From a checkpoint of a small autoregressive pixel model: layers 8, norm layernorm.
Rows from block 3 of a small autoregressive pixel model, named by matrix and row number. Rows with one number belong to one neuron. Each number is 128 + 32 x the weight over its row's rms, rounded and kept within 0 to 255. All counts start at 0. After the name is the row's rms in percent of the matrix's.
After each neuron's rows are labels from the 100 images, of 14976, where the neuron reaches its largest size: "top examples" is what is common among them. Only what is clearly more common there than usual is listed. The data: microscope photos of single blood and bone marrow cells.
# gate: MLP gate (model.blocks.3.mlp.gate.weight, 672x256), inputs 128-255
# fc1: MLP up (model.blocks.3.mlp.fc1.weight, 672x256), inputs 128-255
# fc2: MLP down (model.blocks.3.mlp.fc2.weight, 256x672, transposed), outputs 128-255

gate.341 099 [109 164 132 200 130  84 119 170 126  71 136 124  70 107 171  83  87 147 167 171 130  89 130  78 140 128 130  76 168 169  43 124  98  79 129 100 160 105 134 101 129 160 126  88 169 166 112 121 127  98 136  81 128  98 138  97 113  84 198 153 171 138 166  88 132 160 203 143 138 130 141 206 123 159 109 134 103  92 137 160 115 157 158  88 147 139 186 130 115 135 133 123 188  96  96  81 122 124 150 125 115 109 140 175 174  91 121  93 105 152 103 185  31 159 142 113 108 153 146 138  84 118 143  74  96 163 193 112]
fc1.341 089 [ 89 166 143 133 155 104 188 146 119 107 120  83  89 108 153  87 183 119 186 171 121 127 174 127 174 137 104 102 135 155  55 131 117 116 108  84 121 153 116 109 156 108 159  96 157 186 147 119 128 117 148  94 158 159  95 133 112 118 163 128 133 129  98 132  84 117 166 137 169 129 177 200 160 108  99  96 122 123  92 142  99 132 141 112 137 133 131 113  85 125  73 115 204 138  78  99 126 107 158 161 117 136 100 162 179  71 151 125 148 197 117 148 133 149 123 121  95 138 123 173 151 120 108 112  67 201 143 111]
fc2.341 089 [123 128 146 106 129  99 184  89 153 122 129 151 134 101 181 142 118 105 112 107 121 176  82 142 121 112 201 126  96 125 152 126 119 140 166 172 139 129 158 123 181 111 115 169 131 116  57 105 121 158  86 179 109 185 101 157  91  94  95 182 181 189 154 175 106  94 127 119  82 165 140 139 123 109 161 125 101 124  82 127 134  92  51 160  44 194  63 156 153 112 131 100 103  95 181 182 147 101  94 174 148 156 131  85 124  74 108 113  97 121 166 140 129 127  99  93 116 144 179 119 140 133 130 136 114 128  62 135]
top examples: cell type: segmented neutrophil

gate.181 103 [159 173 141 117 131 137  99 152 116 146 175 118 172 104 156 144 184 143  95 113 139  97 152 124 146 155 127  91 149 187 108 181 149 178 148  94  94  79 128  80 128 136 133 130 108 150 155 121  83  69 144 104 175 182 169 117 168  90  96  91 146 159 154 152 139 159 156 132 178 129 169  90 157 153 145 187 138  89 131 143 110 163 110 121  18  62 146 100 125 167 212  88 154 113 178 110  77 132 141 133 128 153 126 139 169 114 119  91 114 143 128  92 194 136 120 106 156 110 145  91 139 129 144 106 118 141  91 152]
fc1.181 093 [ 67 127 109  93 142 117 139 118 131 114  72 193  79 134 102 115 143 124 166 107 133 145 106 125 130  88 155 113 108 106 145 119 117 146 117 112 146 171 184 147 126 134  96 125 184 130 127 143 176 146 136 154 115  89  80 163  97 194 162 215 113 125  60  14 120 130 116 138 156 115  58 161 120 186 140 101 153 154 146 140 133 109 177 116 180 188  81 136  87 127 111 164 129 162  80 130 182  92 121 182  91 134 108  96 121 112 118 102  65 112 167 119 121 164 116 155 133 151 162 149 136  93  97 134 119 158 191 136]
fc2.181 098 [207 142 153 165  96 145 112 144 102 160 154  84 111 119 172 125 124 144  97 108 160 121 131 113 156 127 128 105 134 110  92 110 202 128 107 119 127 147 160 140 120 149 144 116 148 164 165 147 148  93  98 172 130 165 126 132 207 135  82  91 128 156 146 145 146  91 147 152 105 162 146 101 135 156 174 184 141  76 120 164 114 122  98  77  82 113 169 134 138 130 169  76 126 136 124 148 105 131  86  69 184 163 113 157 137 159 207 138  83 135  98 100 173 128 133  90  76 124 119 127 134 132 140 137 114 100 116 170]
top examples: cell type: promyelocyte

gate.145 099 [137  86 144  56 140 195 203 102 145 159 165  85  70 118 137 141 144 185 108 180 164 145  99 114 121 130 151 255 123 135 105 184 174  92 147 105 134 136 168 142 156 131  81 117 110 152 119 151 138 163 125 193  94 119 138 100 193 122 114 140 153 201 171  96  98  73 100 137 137 130 137 113 133 167 143 147  91 156  82 133 119 164 162 111 138 169 204 139 181 163 115 174 130 100  89  98 159 111 139 140 149 180 108 118 109 104 143 109  87 101 179 149 133 138 189 125 144 145 174 104 139 137 146 122 149 109 121  75]
fc1.145 100 [166 116 149 124 111 114 121 129 111 111 182 138 138  69 169 145 115 211 133 172 142 123 122 116 135 127 148 152 104 124  54 147 121  93 152 150 146 157 150 120 166 135  78 123 148  99 162  82 166 153 156 161  90 110  95 119 200 105 123 112 108 168 142 116 127 118 151 119 141 116  80 105  87 151 153 143  87 203 130  90  93 127 156 122 125 181 157 115 227 133 101 122 130  83  93  87 161  95  83 157 159 175 111 134  86 123 112 106  95 119 155 150 141 149 134 173 121 133 125 106 117 131 111 128 130  60 161  65]
fc2.145 114 [ 40 102 148  90 143 187 141 138 190 160 112 129 107 164 188 144 154 108 136 103 136  77 133 103 129  89 140 139 170  83 175 147 126 138 119 104 111 102  97  86  93  80 121 126 111 149  92  98 142 170 123  77 116  47 119 211  42 133 153 107 116 126 194  86 110 165 134 140 145 120 103  79 122 145 108 112 113 139 140 129 153 108 135 123 216 145  93 160 128 103 140 144 128 139 142 122 139 105 141 124 159 150  96 137 213 118 152 120  93 143 135 190 153 147 144 131 103 167 107 162 141 162 117  46 204  99 133 151]
top examples: smear: peripheral blood

gate.538 095 [125 150 131 130 173 105 133  79  95 173 109 151 180 123  55  55 116 124 115 123 174 154 156 104 179 147 142  84 121 195 130 156 179  81 183 174 118  92  97 150  99 178  92 150 109 126 121 118 176 124  80 141 111 191 140 153 139 114 143 143  88 133  93 203 152  70  74 125 122 112  80 180 119 106 102  57 121  72  97  88  99 113 104 108 153 131 151 150 203 104 116 107 139 147 125 115 167 139  82 161 140 115 146 135 119 136 123 208  96 131 152 162 102  92 118 175 124 157 126 104 108 143 141 166 110 110 134 155]
fc1.538 098 [ 84 157 134 188 102 157 128 180 179 160 142 166  96 165 189 181  95 138  80  96  76 148  79 145 102 135 202 133 139 109  88 181 135 135 158 103 145 159 158 122 161 107 125 106 141 124 136 214 162 155 109 157 142  86 127 131 180 128 154 147 109  85 193  92 171 191 150 125 134 139 139 100 146 119 138 165 148 164 131 161 134 128 154  82 175 184 180 174 114 123 108 139 118 130 159 104 138 154 184 180 131 154 132 140 128 134 125 100 137 115 134 127  52 132 149 130 130 128 119 157 121 101 148 153 118 147 108  89]
fc2.538 079 [160 133 180  88 125 139 139  97 102 156 117 135 177 115  79  87 180  84 189 123 144 148 170  96 187 128  66 136 146 175 156 127 197 120 142 144 172 127  94 129  99 124 142 149 126  85 137  91 150 162 131 117 124 159 121 148  89 155 155  99  92 136  97 218 121  79 153  94 152 121 120 152 170 112 172  80  79 111 117  56 133 110 133 127 141 113  92 141 145 102 209 144 159  60 145 125 113  86  53 142 139 120 109  99 136 147 109 176 103 105 135 138 154 143 116 104 102 143 127 126 104 150 115 178 116 141 142 174]
top examples: smear: peripheral blood; cell type: segmented neutrophil

gate.39 107 [169 111 107 131  68 156 108  95 136 136 240 155 205 129 137 106 102  95 146 138 124 110 161  89 109 152 121 166 124 197 147 177 153 121 146 157 181 110 131 118 138 101 211 117  72 192 116  91 131 150 119 160 189 143 137 132  76 134 123 114 158 181 120 101 120 115 122 161 117 132 140  82 158 164 148  91 162 185 132 127  86 159 101 162 125 165 146 152 161 180 120 175 130 131 134  95 121 131  56 132 156 153 153 129  94 117 143 138  96 134 189 177 140 113 147 114 153 170 109 199 142 121 113 134  75 163 202 140]
fc1.39 106 [185  73  85 170  96 149  83 146 115 173 184 143 184 146 163 125 129  97 150 157  76 126 149  83 133 138 120 115 119 202 127 144 137 180 130 142 179 109 131 110 121 161 216 118  88 116  96 103 110 172 132 140 145 142 128 144  98 132 121 131 159 147 120 108 109 108  82 154 177 131 128 115  98 170 116  90 125 174 123 184 123 181  93 157 116 170 123 192  94 151 134 163 107  68 102 119  92 105  68 133  57 164 167 138 102 144 179 117 126 112 128 201 143  96 168 124 163 188 120 128 110 121 122 128  94 180 167 111]
fc2.39 123 [164 114 129 119 149 103 173 138 121 140  15 145  62 123  80 205 177 125  68 157 143 117  92 124 120 122 148 109  97 153 122 157  93 147 184 125 116  86 129 176 153 149 139 171 141 137 116  99 120 175 146 136 104 164 114 160 142 136 141 116 124  93  89 143 157 141  97 121 183 154  92 126  73 123 163 120 130  85 160 122 141 164 115 111 175 136 146 178 103 140 104 110 125  90 156 119 156 225 106  96  78 103 127 139 147 133 127 125  97  94 131 138 121 171 145  72 112  90 125  94 120 127 153 141 118 114 145 109]
top examples: smear: peripheral blood

gate.310 101 [170  93 117 154  98 129  48 144 161 136 125 171 120 167 144  91 108 125 100 135  83  81 150  54 102  81 102 172 144 134  75 148 135 119  94 177 129 114  58 117 146 134 161 130 134 119  97 120 124 104 162 125 102 114 117 139  98  96 143 143  91  92 125 116 196 142 126  90 114 146 128 124 139 210  81  98 156 126  86 158  87 181 144 110 106 108 111 140 111 103 139  96 141 124 165 131 220 173  96 121 118 138 115 137 113 149  78 151 166  71 150  97 163 122 125 147 102 162  76  66 121 124 139  96  87 113  86 129]
fc1.310 099 [122  64 100 139  71 142  87 136 157 154 154 121 145  66  96 126 129 129 140 111 115  47 133  72 143  92 116 148 102 132 100  94 163 144 151 111 111 139  82  88 127 137  80 112  95 150 123 153 102 119 107 143 103 123 154 155 107 124 109 104  99 140 142 102 110 138  65 140 136 169 160 177 127 149  39 123 190 196  87 143 148 122 163 136 129 142 178 113  72 120 108 110 109 124 129 104 101 161  98 187 114 147  91 125 123 160  78 125  68  95 153 167  60  92  70 153 162 138 127 150 127 137  90 101  73  80 122 118]
fc2.310 106 [124 106  78 149 124 171 165 105 102 128 133 125  49 179  77  47 157 132 168 138 156 186 123 134 150 138  80  67 113 103 122 104 103 120 148 112 154  89 115 137  67 142 169 151 149  93 176  50 165 102  91 135 116  60 118 115 143 112 188 135 145 113 154 165 103  58 139 154 112  84 201  53 101 110 176 167 120 106 137 131 163 126  67  81 131 171 110 152 173 118 171 107 116 163 160 151 155 128 101 117 139  81 104 142 122 125 111 140 119 124 148 172 119 129 166 112 155 124 119 111 143  67 148 142 150 112 140 178]
top examples: smear: peripheral blood

gate.655 096 [153 126 163 145 187 110 109 112 104 121 106 101 162  80  64 136 138 185 184 112 213 180 131 106  87  90 109 101 111 167 194 194 103 121  93 196 170 157 135 140 101 155  92 126  96  76  85 123 116 143 134 155 166 125 178 139 179 112 111 121 101 113 151 116 185 194 151 132 147 117 102 143 147 165 143 166 157  84 144 134 188 110  81 104 145 110 155  97 154 132 151 149  80  97 113 159 151  91 151 105 115 107 149 177  88 150 137 171 158 103 115 121  74 140 115 160 123 116 148 145 116 158 186 132 194 101 195 164]
fc1.655 090 [121 137 126  71 106 139 159 186 141 151 170 117 208 142 113 155 122 133  52  92 124 150 158 174 115 127 103 189 169  88  90 101 149  86 141  99 119 120 155 126 129  85 105  87 159 192 168 141 118 133 130 117  87 108 101 123 115  78 144 158 175 193  99 156  37 130 139 124 163 114  86 157 152  89  97 143 114 160 113 106  75 114 141  86 114 157 110 196  93 114 138 116 185 158 112  85 133 116  89 101  80  71  91 155 175 106 123 122  82 167 139 150 177 147 164 144 106 165 142 120  86 164 153  68  75 194 123  86]
fc2.655 101 [157  90 183 137 159  99 162  99 141 168 119  90 131 139 126 152 151 176 165 121 136 207 154 146 110 134 111 134  58 152 122 165 147 101 124 120 183 122 130 126 122 156 142 175 113  79 107 107 151 125 107 166  95 139 144 127 144 165  72 157  94  50 122 139 192 154 114  96 129 107 160 164 128 147 149 104 150 141 110 163 173 111 106 141 141 117 136  71 203  92 123 175  38 108  83 130 150 107 150 132 148 114  96  94 125 202  73 159 147  37 144 135  91 138 111 170 106 127 170 127 176 116 161 163 148 126 122  93]
top examples: cell type: promyelocyte

gate.623 138 [129 165 151 137 136  39  44  76  75 182 152 173 175  81 138 155 146 154 103 173 110 163 137 132 148 133 144  79 129 130 119 133  76  79 134 119 118 163 145  99 139 123 145 136  99 133 137 163 139  62  97 113 140 152 174 148 173 115 120  76 177 120 146 164 129 114  94 168 153 144 129 170 123 116 124 186 133 120 131 126 137  97 174 148 177  73 105 134 113 105 161 158 155 120  59 148  64 114 111 172 138  44 127  88 100  93 140 136 163 132 133 128 137 232 115 145 150  66  83 129 138 159 138 138 162 187 104 105]
fc1.623 130 [134 123 192 124 160 108 114 106 133 124 141 131 171  94 157 137  74  78 149 154 125 164 155 127 134 137 188 146 132 118 153  98 135 115 135 136 115 189 137 120  96  98 132 138 115 130 132 153  56  95 114 124 119 140 159 105 200  97 141  97 146  79 148 203 119 142  94 179 190 149 126 161 133  89 121 163 165  96 102 150 121 147 187 148 138  71  79 123 108 153 103 156 152  81  84 156  43 146 135 188 152  66 180  85 146  95 149 103 154 104 137 138 138 210 121 175 120 119 116 118 141 176 121 124 152 154 130  77]
fc2.623 112 [138 153 184 140 141 157 146 122 121 120 107 105  97 107  94 145 178  97 204 139  84  97 111 163 109  81 144  90 136 151  71 159 102 128 146  89 115 158 136 100 180 171 127 131 188 107  88 154 178 146 128 131 151 127 161 125 127 122 161 132 127  94 104 113 184 126 155 106  63 102  84 105 151 103 117  77  88 126 125 181 153 137 126 149 111  95 152  88  92  97 113 113 138 166 167 156 122  36 159  87 101 101 117 119 144 113  85 156 103  97 165 145  69  86 113  95 108 121 183 145 139 177 127  96 125 160  59 111]
top examples: cell type: segmented neutrophil

gate.625 095 [127 139 119 128 105 129 126 175 145 119 148 144 115 136 138  88 125 125 153 147 111 118 125 122 157  97 124 108 170 142 115 147 117 132 165 114  97 124 106 125 112 130 158 137  76 141 117  89 127 143 135 135  74  97 119 103 165 131 133 117 163 120 122 111 149 108 178 129 175 183  96 132 163  90 107 113 113 130  93  32 122  51 202 147 113 127 160  19 153 102 130 148 115  93  81 104 114  61  80 111 105  87 143  91  99  85 183 147 114 130 124 131 144 102 121 114 141 168 203  73  93  52 211 137 146 134 185 136]
fc1.625 106 [ 89 128 128 151 122 174 142 209 146 164 153 141  75 125  87 121 144 161 142 112 179  83 130 115 123  63 132  38  56 126 144  65 140 110 126 192  93  82 123 133 110 130 162 114 108 189 122 101 178  93 139 213 108  92 153 132  96 207 181  94 127 155 145 117 175  74 144 119 140 116 112  83 174 119 167 141 115 118  70  78 114 125 113 152 126 181 128  55  85 117 100 143 104 109 135 110 106 148 136  94 136 137 168 120 147 124 111  66 165 153 155 119 138  93 149 105 113 121 170  65 146  78 182  83 142 138 165 119]
fc2.625 104 [175 101  52 114  61 161 103 106 149  60 117 171 147 162 192 168 108 132 116 122 110 166 118 157 110 145 157 134 124 106  70 147 114 125 161  85 128 135 106 135  87 163 149  84 156 150 126 118  65 132 131  88 139 103  93 151 126 105 119 152  81 154  79 125 103 100 138 122  86 163  88 180 117 136 139  75 120 135 137 176 120 110 128  86 126 108 107 166 130 116 135 154 142 159  71 111 128  76 155 165  76 122 149 149 143 126 170  94  95  77  79 110 118 150 161 124 155 181  56 140 117 154 132 164 115 119 145 168]
top examples: cell type: promyelocyte

gate.225 100 [120 133 134 159 138 156 142  96 144 131  69  93  93  98 136  98 121 197 108 149 154 155  81 110 192  91 118  93 158 103 165 120 149 142  82  83 106 192 164 147 182  65 109 122  96  80 128 120 129 132 184 158 107  38 169 116 118 117 105 135  96  85 140 125 172 122 129  86 155 126 175 103 101 154  88 127 115 128 172 130 153 123 226  85 144 116 116  47 142  56 123 123  86  74 139 117 114 132 136 249  84 104 134 177 116 153 154 131 157  97 157 128 170  91 160 122 184  96 175 110 115 145 113 151 134  98 142 150]
fc1.225 103 [168 113  89  93 109 123 171 171  93 156 121  99 114 104 158 123 174 128 129  97 117 108 137 165 173 183 152 166 140 110  77  79 115 175 159 108 116  86 132  89  98 143 163  98 162 111 195 135 103 131  57  99  92 138 104 152 171 125 131 107 122 165 159 184  45 117 137 176  90 116 157 164  86 140 114  95 173 147 111 110 159 106  84 115 148 113  73 155  90 125 119 143 139  76  71 104 170 165 140  88 127 138 144  88 113 164 189 155 156 140  67 117 105 181 106 201 124 159 162 124  63 135  91 149 137 121 107 153]
fc2.225 096 [ 96 127 127 120 153 125  94 110 157 117  95  95 158 145 134  77 100 140 130 122 150 109 182 105 162  50  81  92 144 147 168 121 136 102 157 121 111 184 133 123 144 155 123 170  96 147 115 121 150 150 154 177 168  97 158 107 130 100 148 188 148 172 160 104 176 165 114 101 213 183  58 157 185 132 126 148  54 117 140 131 143  85 147 109 169 144 182 170 140  84  76  71 127 175 143 135 131 127 103 176 173 143  80 186 153 112 105 131 162 131 183  75  86 116 150  88 130  81  65 142 122 156 158 200  83 130 115 109]
top examples: cell type: promyelocyte; cell type: blast

gate.496 118 [147 103 150 141 163 141 124 154 120 144 167  94 128 121 104  76 114 124 204 196 133 133 226 127 122 115 180 121 162 111 131 130 107 171 102 128 132 159 169 165 124 111 123 119  91 178  93 161 118 100  84 116 148 160 122 130 101 161 132 136 108 119 148 125 124  88 191 122 120  97 117 113  99  84 144 127 122 196 119 104  90 133 122 184 168  92 146 135 122 136 149  84 124 123  86 154 104 128 188 105 102 146 123 165 141 125 116 146 123 185 160 192 103 160 112 154 109 117 114 117 130 108 111 153 113 206 142  77]
fc1.496 120 [133 127 100 119 147 154 166 139  93 110 170  88  99  58 143  88 141 146 152 193 135 154 124 106 116 138 114 146 149 168 148 140 113 126 116 100 125 197 124  94 178 103 161 121 116 141  97 135  86 144 115 115 168 150 205 122  77 173 113 160 176 135 136  90  68 118 104 127 137 167 129  99  49 145  92 147  86 159  62  82 177 122 119 133 130  99 133  99 121 117  88 180  73 129 120 164 114 131 165 116 132 164  97 125  87 113 129 171 144 165 125 214 156 110 120 166  84 153 131 101  75 137  99 102 128 197 164  96]
fc2.496 113 [128  99  76 184 104 140  75  88 120 186 130 135 131 133 114  49 164 106 190  77 105 116 150 130 149 113 126 154 160 179 109 103  51 175 129  97 194 131 123 152  91  78 115 135 118 107  77 171  86 135 127 145 106 165 123 113  99 118 127  99 111 143 202 178 158 127 134 157  77 107 151 163 140 167 145 113 127 131 124 132 114 102 103 197  51  44 107 113 100 170 181 106 124 138 106 154 100 101 145 133 162 130 171 137 133  98 160 131 116 101 177 125 147 206 123  89 102 132 173 101 123 142 119 138 110 197 122 130]
top examples: cell type: segmented neutrophil; smear: peripheral blood

gate.533 105 [128 133 114 164 102  69  93  36 137 114 173 170  94 103  67 169 118 119 147 135  22 116 143 129 120 127 144 112  76 201 150 164 130 165 107 120 164 128 118 244  83 155 114 142 109 200 149 125  99  97 101  66 124  69 139 141 126 102 156 148  99 140 144 164 154 137 154  98  75 147  92 120 134 117  46 168 155 154 145 118  95 142 102 140 153 124 142 142  85 173 121 112 178 188 155 159 125 190 162 125 191  88 103  71 149 114  70 153 179  88 139 145 172 160 122 118 122 119 137 145 108 138 112  79  88 143 127  97]
fc1.533 105 [121  98 165 166 171 104 153  91  78 102 159 141 142 128 128 180 125  92 116 139 140 148 100 109 119  80  89 118  39 156 113 146 210 127 115 132 185 149 142 127 102 133 129 116 127 158 139 116 177  67 124 101 103 140  87 189 159 132 171 132  99 160 145 125 182 135 183  76 121 175 125 127 125 147  77 164 134 113 140 112 112 131 146 156 148 134 117  42 104 125  94 128 136 176 133 132 122 148 147 168 183 114 130 104 120 118  87 131 168 135 119 147 192 179 124  46 176 134 108 119 109  99 170  90 116 121  89 146]
fc2.533 101 [140 156  77 129  79 111 129 178 121 150  79 139 121 129 132 112 131 154 100 153 169 130 152 136 137 130 141 118 139  98 152 138 110 103 171 128  66 119 131 149 199 136 106 149 119 117 103 136 146 193 121 177 155 104  77 144 136 132 136 149 134 132 129  84 115  92  59 180 134  97 122 132 160 152 148  66 133  83 138 103 195 106 123 110 141 161 142 134 158 108 118 123 148 119 163 105 118 119 134 114 109 148 107 146 191 169 163  72  87 132 116 177  95 101 115 150 138 154 157 157  94 135 132 213 140 126  75  93]
top examples: cell type: segmented neutrophil

gate.160 114 [ 56 167 151  96 148  65 109 117  65 123 172 175 107 112 137 148 136 152 200  82  95 165 125 141 165 134 122 127 113 104 101 146  99 142 100 113  89  95  78  92 123 158 129  98 135 114 170 155 155 110  98 114  90 112 129 139 140 155  86  70 126 168 110 170 103  92 169 112  81 173 164 117 164 104 106 123 123 129 108 125 146  87 137 173 158 148  84 178 123 107 129 122  87 105 142 158 188 127 135 175  96  90 141 131  71 101  91 106 152  83 113 189  68 148 132 152  77 176 135 168 191  94 109 189 139 184 136 115]
fc1.160 113 [125 137 126 123 118  72  85 108  96 179 163 155 123 118 110 146 132 152 183 103  84 119 140 108 183 126  90 141 102  91  78 152  65 143 101 117 121  77 106 107 130 143 141 115 110 107 208 124 161 134 132  85 104 142 161 141  62 175 134  73 101 160 138 166  83  94 162 152 107 158 177 119 142 108 109 130 111  94 160  92 158  86 168 226 184 130  74 123 144 126 114 119  66 120 113 140 191 161 112 140 101 104 154 137  93 118 100 117 158  57 120 202  87 167 107 176 115 173 124 173 184 117  56 171 140 154 134 140]
fc2.160 120 [149 145  98 173 126 118 150 153  81 175 121  90 112 115 100 125 214 173 105 200 140 115 150 121 101 202 129  71 138 136  87 134 143 108 192 156 113  96 108 128 133 157 115 159 182 167 120 111 135 107 103 139 132 166 187 166 117 106  85 162 152 148  78  81 111  79 172 135 144 143 123 108 152 143 127 159  96 162 115 110 123 169 119 178  73 154 135  83 144 156 159 104 144 125 148 130 157  91  71 122 132 100 163 209  92 151 131 110  88  59 172 135 131 119 162 128 168  63 195 112 119 134 153 156 105  89  98 112]
top examples: cell type: segmented neutrophil; smear: peripheral blood

gate.358 128 [135 129  88 139 104 137 124 123 165 184 207 146  80 140  77 151 121  68 126 135  95 133 143  84 164 154 174 116 122 125 130 102 109 185 146 112 127 110 100 121 116  97 170 127  69 172 141 108  80  94 141  67 118 176 189 125 112 130  73 149  95 162 119  91 135 155 116 161 151 123 205 138 144  66  80 141 147 164 166 127 128 136 128 187 135 141 141  75 118 129 135 126 118 186 139  86 126  86 174 102 150 117 129 109 102 133 147  81 141 103  89 190 102 164 167  83  95 140 147  90 127 129 186 189  80 122 184 177]
fc1.358 110 [113 157 132 104 117 142  88 167 127 146 122 156  62 142  40 147 151  97 173 129 157 137 130  68 146 170 169 111 121 106 167  95 145 158 129 116 197 152  74 130  77 104 188  88 103 158 141 104 105  51 180  81 126 164 128 176 157 139  92 136  84 108 153 121  89 132 102 171 163 112 154  79 136  77 130 104 124 129 144 134  98 102 130 165 129 105 109 164  99 128 108 146 154 125 146  81  83  81 148 119 141 149 154  92  78 124 176 101 118 126  84 166  97 174 107 107 144 129 114 142 151 145 188 159  42 155 157 171]
fc2.358 112 [134  95 137 155  89 166 158 130 142 166 138 110 147  88 133  98 122 106  87 178 134 147 132  72  90 166 128 171 169 185 159 104  70 142 115 177 159 133 138 129  77 164 137 161 143 107 113 116  91 117 141 130 150  65 127 146  98 132 153 179 150 181  89 160 149 196 153 120 128 100 114 173 168 138  94  66 157 145 185 107 129 143 106 151 171 103 115  86 103 109 162  99 118 125 132 150  96 132 139 105 156 157 110 107 149 142 117 146 180 130 170 119  74 170 141 105 153 124 140  65 112 148 167 129  33  92 166 133]
top examples: cell type: promyelocyte

gate.670 118 [140 135 190 154 116 108 168 192  62  91 162  91  94 159 110  73 163 133 101 142 120 110 129 141 109 102  96 174 132 151 200 124 101 134 127 162 146 126 150  91 107 126  48 150 152 128  89 136 135 170  64 142 117 135 161 151 114 109 135 139 130 112  85 107 140 112  81 131 102 139 107 144 126  76 163 102  66 159 141 132 127 123 159 150 167 130 135 157 106 109 177 116 187 134 142 122 117 143 161  73  65 147  98 125 112 111 160 185 154 126 136  96  93 140 118 151  94 108 145  96 153 137 148  97 118 118 207 124]
fc1.670 115 [153 185 111 141 129  54 105 149  65 154 152 109 107 131  92 158 146 155 178 148 103 139 182 122 100 111 130 112 141 157 195 119 102 113 163 141  84 114 143  82  98 114  56 124  71 172 180 132 155 137  94 145 127 170 126 174 101 133  81 160 154 126 105  87 172  99 104 147 138 140 122 145 130 139  88 123 127 110 131 106 131 153 115 164 149 179 147 156 101 126 116  82 165 108 102  88  84 133 124 107  98 159 187 109 110 140 185 137  98 133 131  90  77 147 150 160 126 126 168 111 143 122 164 119 114 149 201  93]
fc2.670 114 [164 112 118 140 128 140 139  87 134 115 125 125 159 181 123 112 201 109 132  77 110 106  85  77 115  79 148  82 142 118 162 162 117  94 148 135 111 126 117 135  74 106 163 140 156  63  66 123  71 160 180 116 144  99  64 110 149 133 104 124 113 199 161 183 120 173 131 115  68 121 136 141 155 145 110 156 108 209 155 160  99 111 160 202  60 138 117 108 183  92 175 147 115  77 170 151 168 105 145 155 158  93  98  91 163 159 109 141 200 118 103 121  67 172 122  96 178 151 163 184  71 100 100 102 122 137  68 121]
top examples: cell type: promyelocyte

gate.165 106 [ 99 120 131 127 175  95 144 109 109 166 148 139 151  88 117 171 142 170  62 128 113 133 165 141 130 135  89  96 126 146 164 119 134  96 131  64  91 139 122  90 120 138 148  49 136 223 143 117 166  73 186 120 143 133 188 109  81 134 124  88 100 155 156 157 110  71  98 160 154 121 130  66 141 137 189 143 104 121 113  98 108 152 177 153 116 111 139 160  94  98 105 143 145 148 194 127 133 131 138  96 117 111 131 120 168  83  95 124 126 114 172 153 220 117 124 134 157  93 125 136 168 116  89 139 194 110 113 108]
fc1.165 108 [148 134 140 118  35 117  92  90  65 121  82 142 122 131 122 142 108 103 176 164 102 123 103  92 107  49 154 207 106  87 102 150 103 202 115 187 121 111 113 164 139 133  99 167  92  56 175 141  83  92  69 157 115 129  31 117 154 137 149 148 149 149  84 148 170 145 154 110 148 162 132 145 153 151 151  85 154 155 137  81 153 159 107  83 150 170 132  73  97 104 111 107 124 156 138 152 123 112 137 124 151 174  99 159 125 161 143 159 134 165  87 114  61 146 113 131  98 133 147 120  84 137 144 110 103 121 139 191]
fc2.165 114 [105 129 159 135 138  85 110 133 100 154 127 191 151 116 139 176 153 122 107  78  65  71 140 119 125 140  73  94 132 119 111 130 118 110 159  66 142 103 190 109 126  96 136 101 148 140 142 146 194 119 137 139 120 157 192 156 109 125 106 148  51 114  88  99 169  60 163 108 113 163 146 106  94 111 195 115 110 122 123 117 114 105  67  89 162 108 148 181 125 121 142 156 132 134 115 101 187 109  79  79 121 101  99 158 118 101 130 124 100 123 143 112 166  68 150 113 172 106  89 148 141 168 149 156 100 126 160 111]
top examples: cell type: promyelocyte

gate.32 118 [137 149  65 107 145 104 203 131 126  72 128 142 146 162  46 192 115 132  69 205 144 119 237 119 136 119  90 120  77 140 155 149 122  91  99 138 130 114 129  88 136 118 132 187 164 161 134  99 116 116 135 174 123 106 145 132  87 125 195 153 153  93 107  90  79 123 141 148 148 126  69  96 168 173 155  95 116 149 143 162 142  95 177 149 124  99 139 109 108 117  96 130  81 172 143 101 115 124 174 106 142 204 191 117 133 140 122 139 123 128 111 115  62  93 163 123 184 158 116 104  98 167  91 115  87 133 176 132]
fc1.32 113 [102 137  88 150  80 140  76 107 127 167 115 101 110 148 196  89 165 122  89  89 185 131 147  73  88 170 136 119  99  82 121 104  95 165 139 129 137  87 111 161 177 169 128 103 117 124 156 142 134 141  97 175 143 124 128  78 159  89  75  98 105 127 197  94 154 129 104 109 124 134 205 145 109  84 100 155 115 102  72  98 157 166  94 151 108 143 137  79 115 143 131 126 144 116 131 138 124 102  98  62  72  97 121 143 221 134 126 128 150  89  84 147 210 159 108 105  73 143 116 129 156 172 104 189 147 136 116 165]
fc2.32 109 [149 124  76 190 128 157 179 136  96  63 124 145 156 101  74 131 116  51 108 191  59  91 159 144 143  94 133 103 147 123 184 155  96 138 117 143 124 185 117 116 162 136  79 117 182 109 132  84  70 132 146  98 110 142  89 145 134 137 125 120  92 124 134 133 133  92  97 116 120 148 105  96 152  97 153  74 141 121 143 145 104  95 119 121 177 145  77 154 136 177 106  64 141 133 158 150  90 112 190 147 168 121 184 182 113 144 221 129 108 190 142 129 106 141 173 118 112 175 121 137 111  78 145 108 134 176 172 117]
top examples: smear: peripheral blood; cell type: segmented neutrophil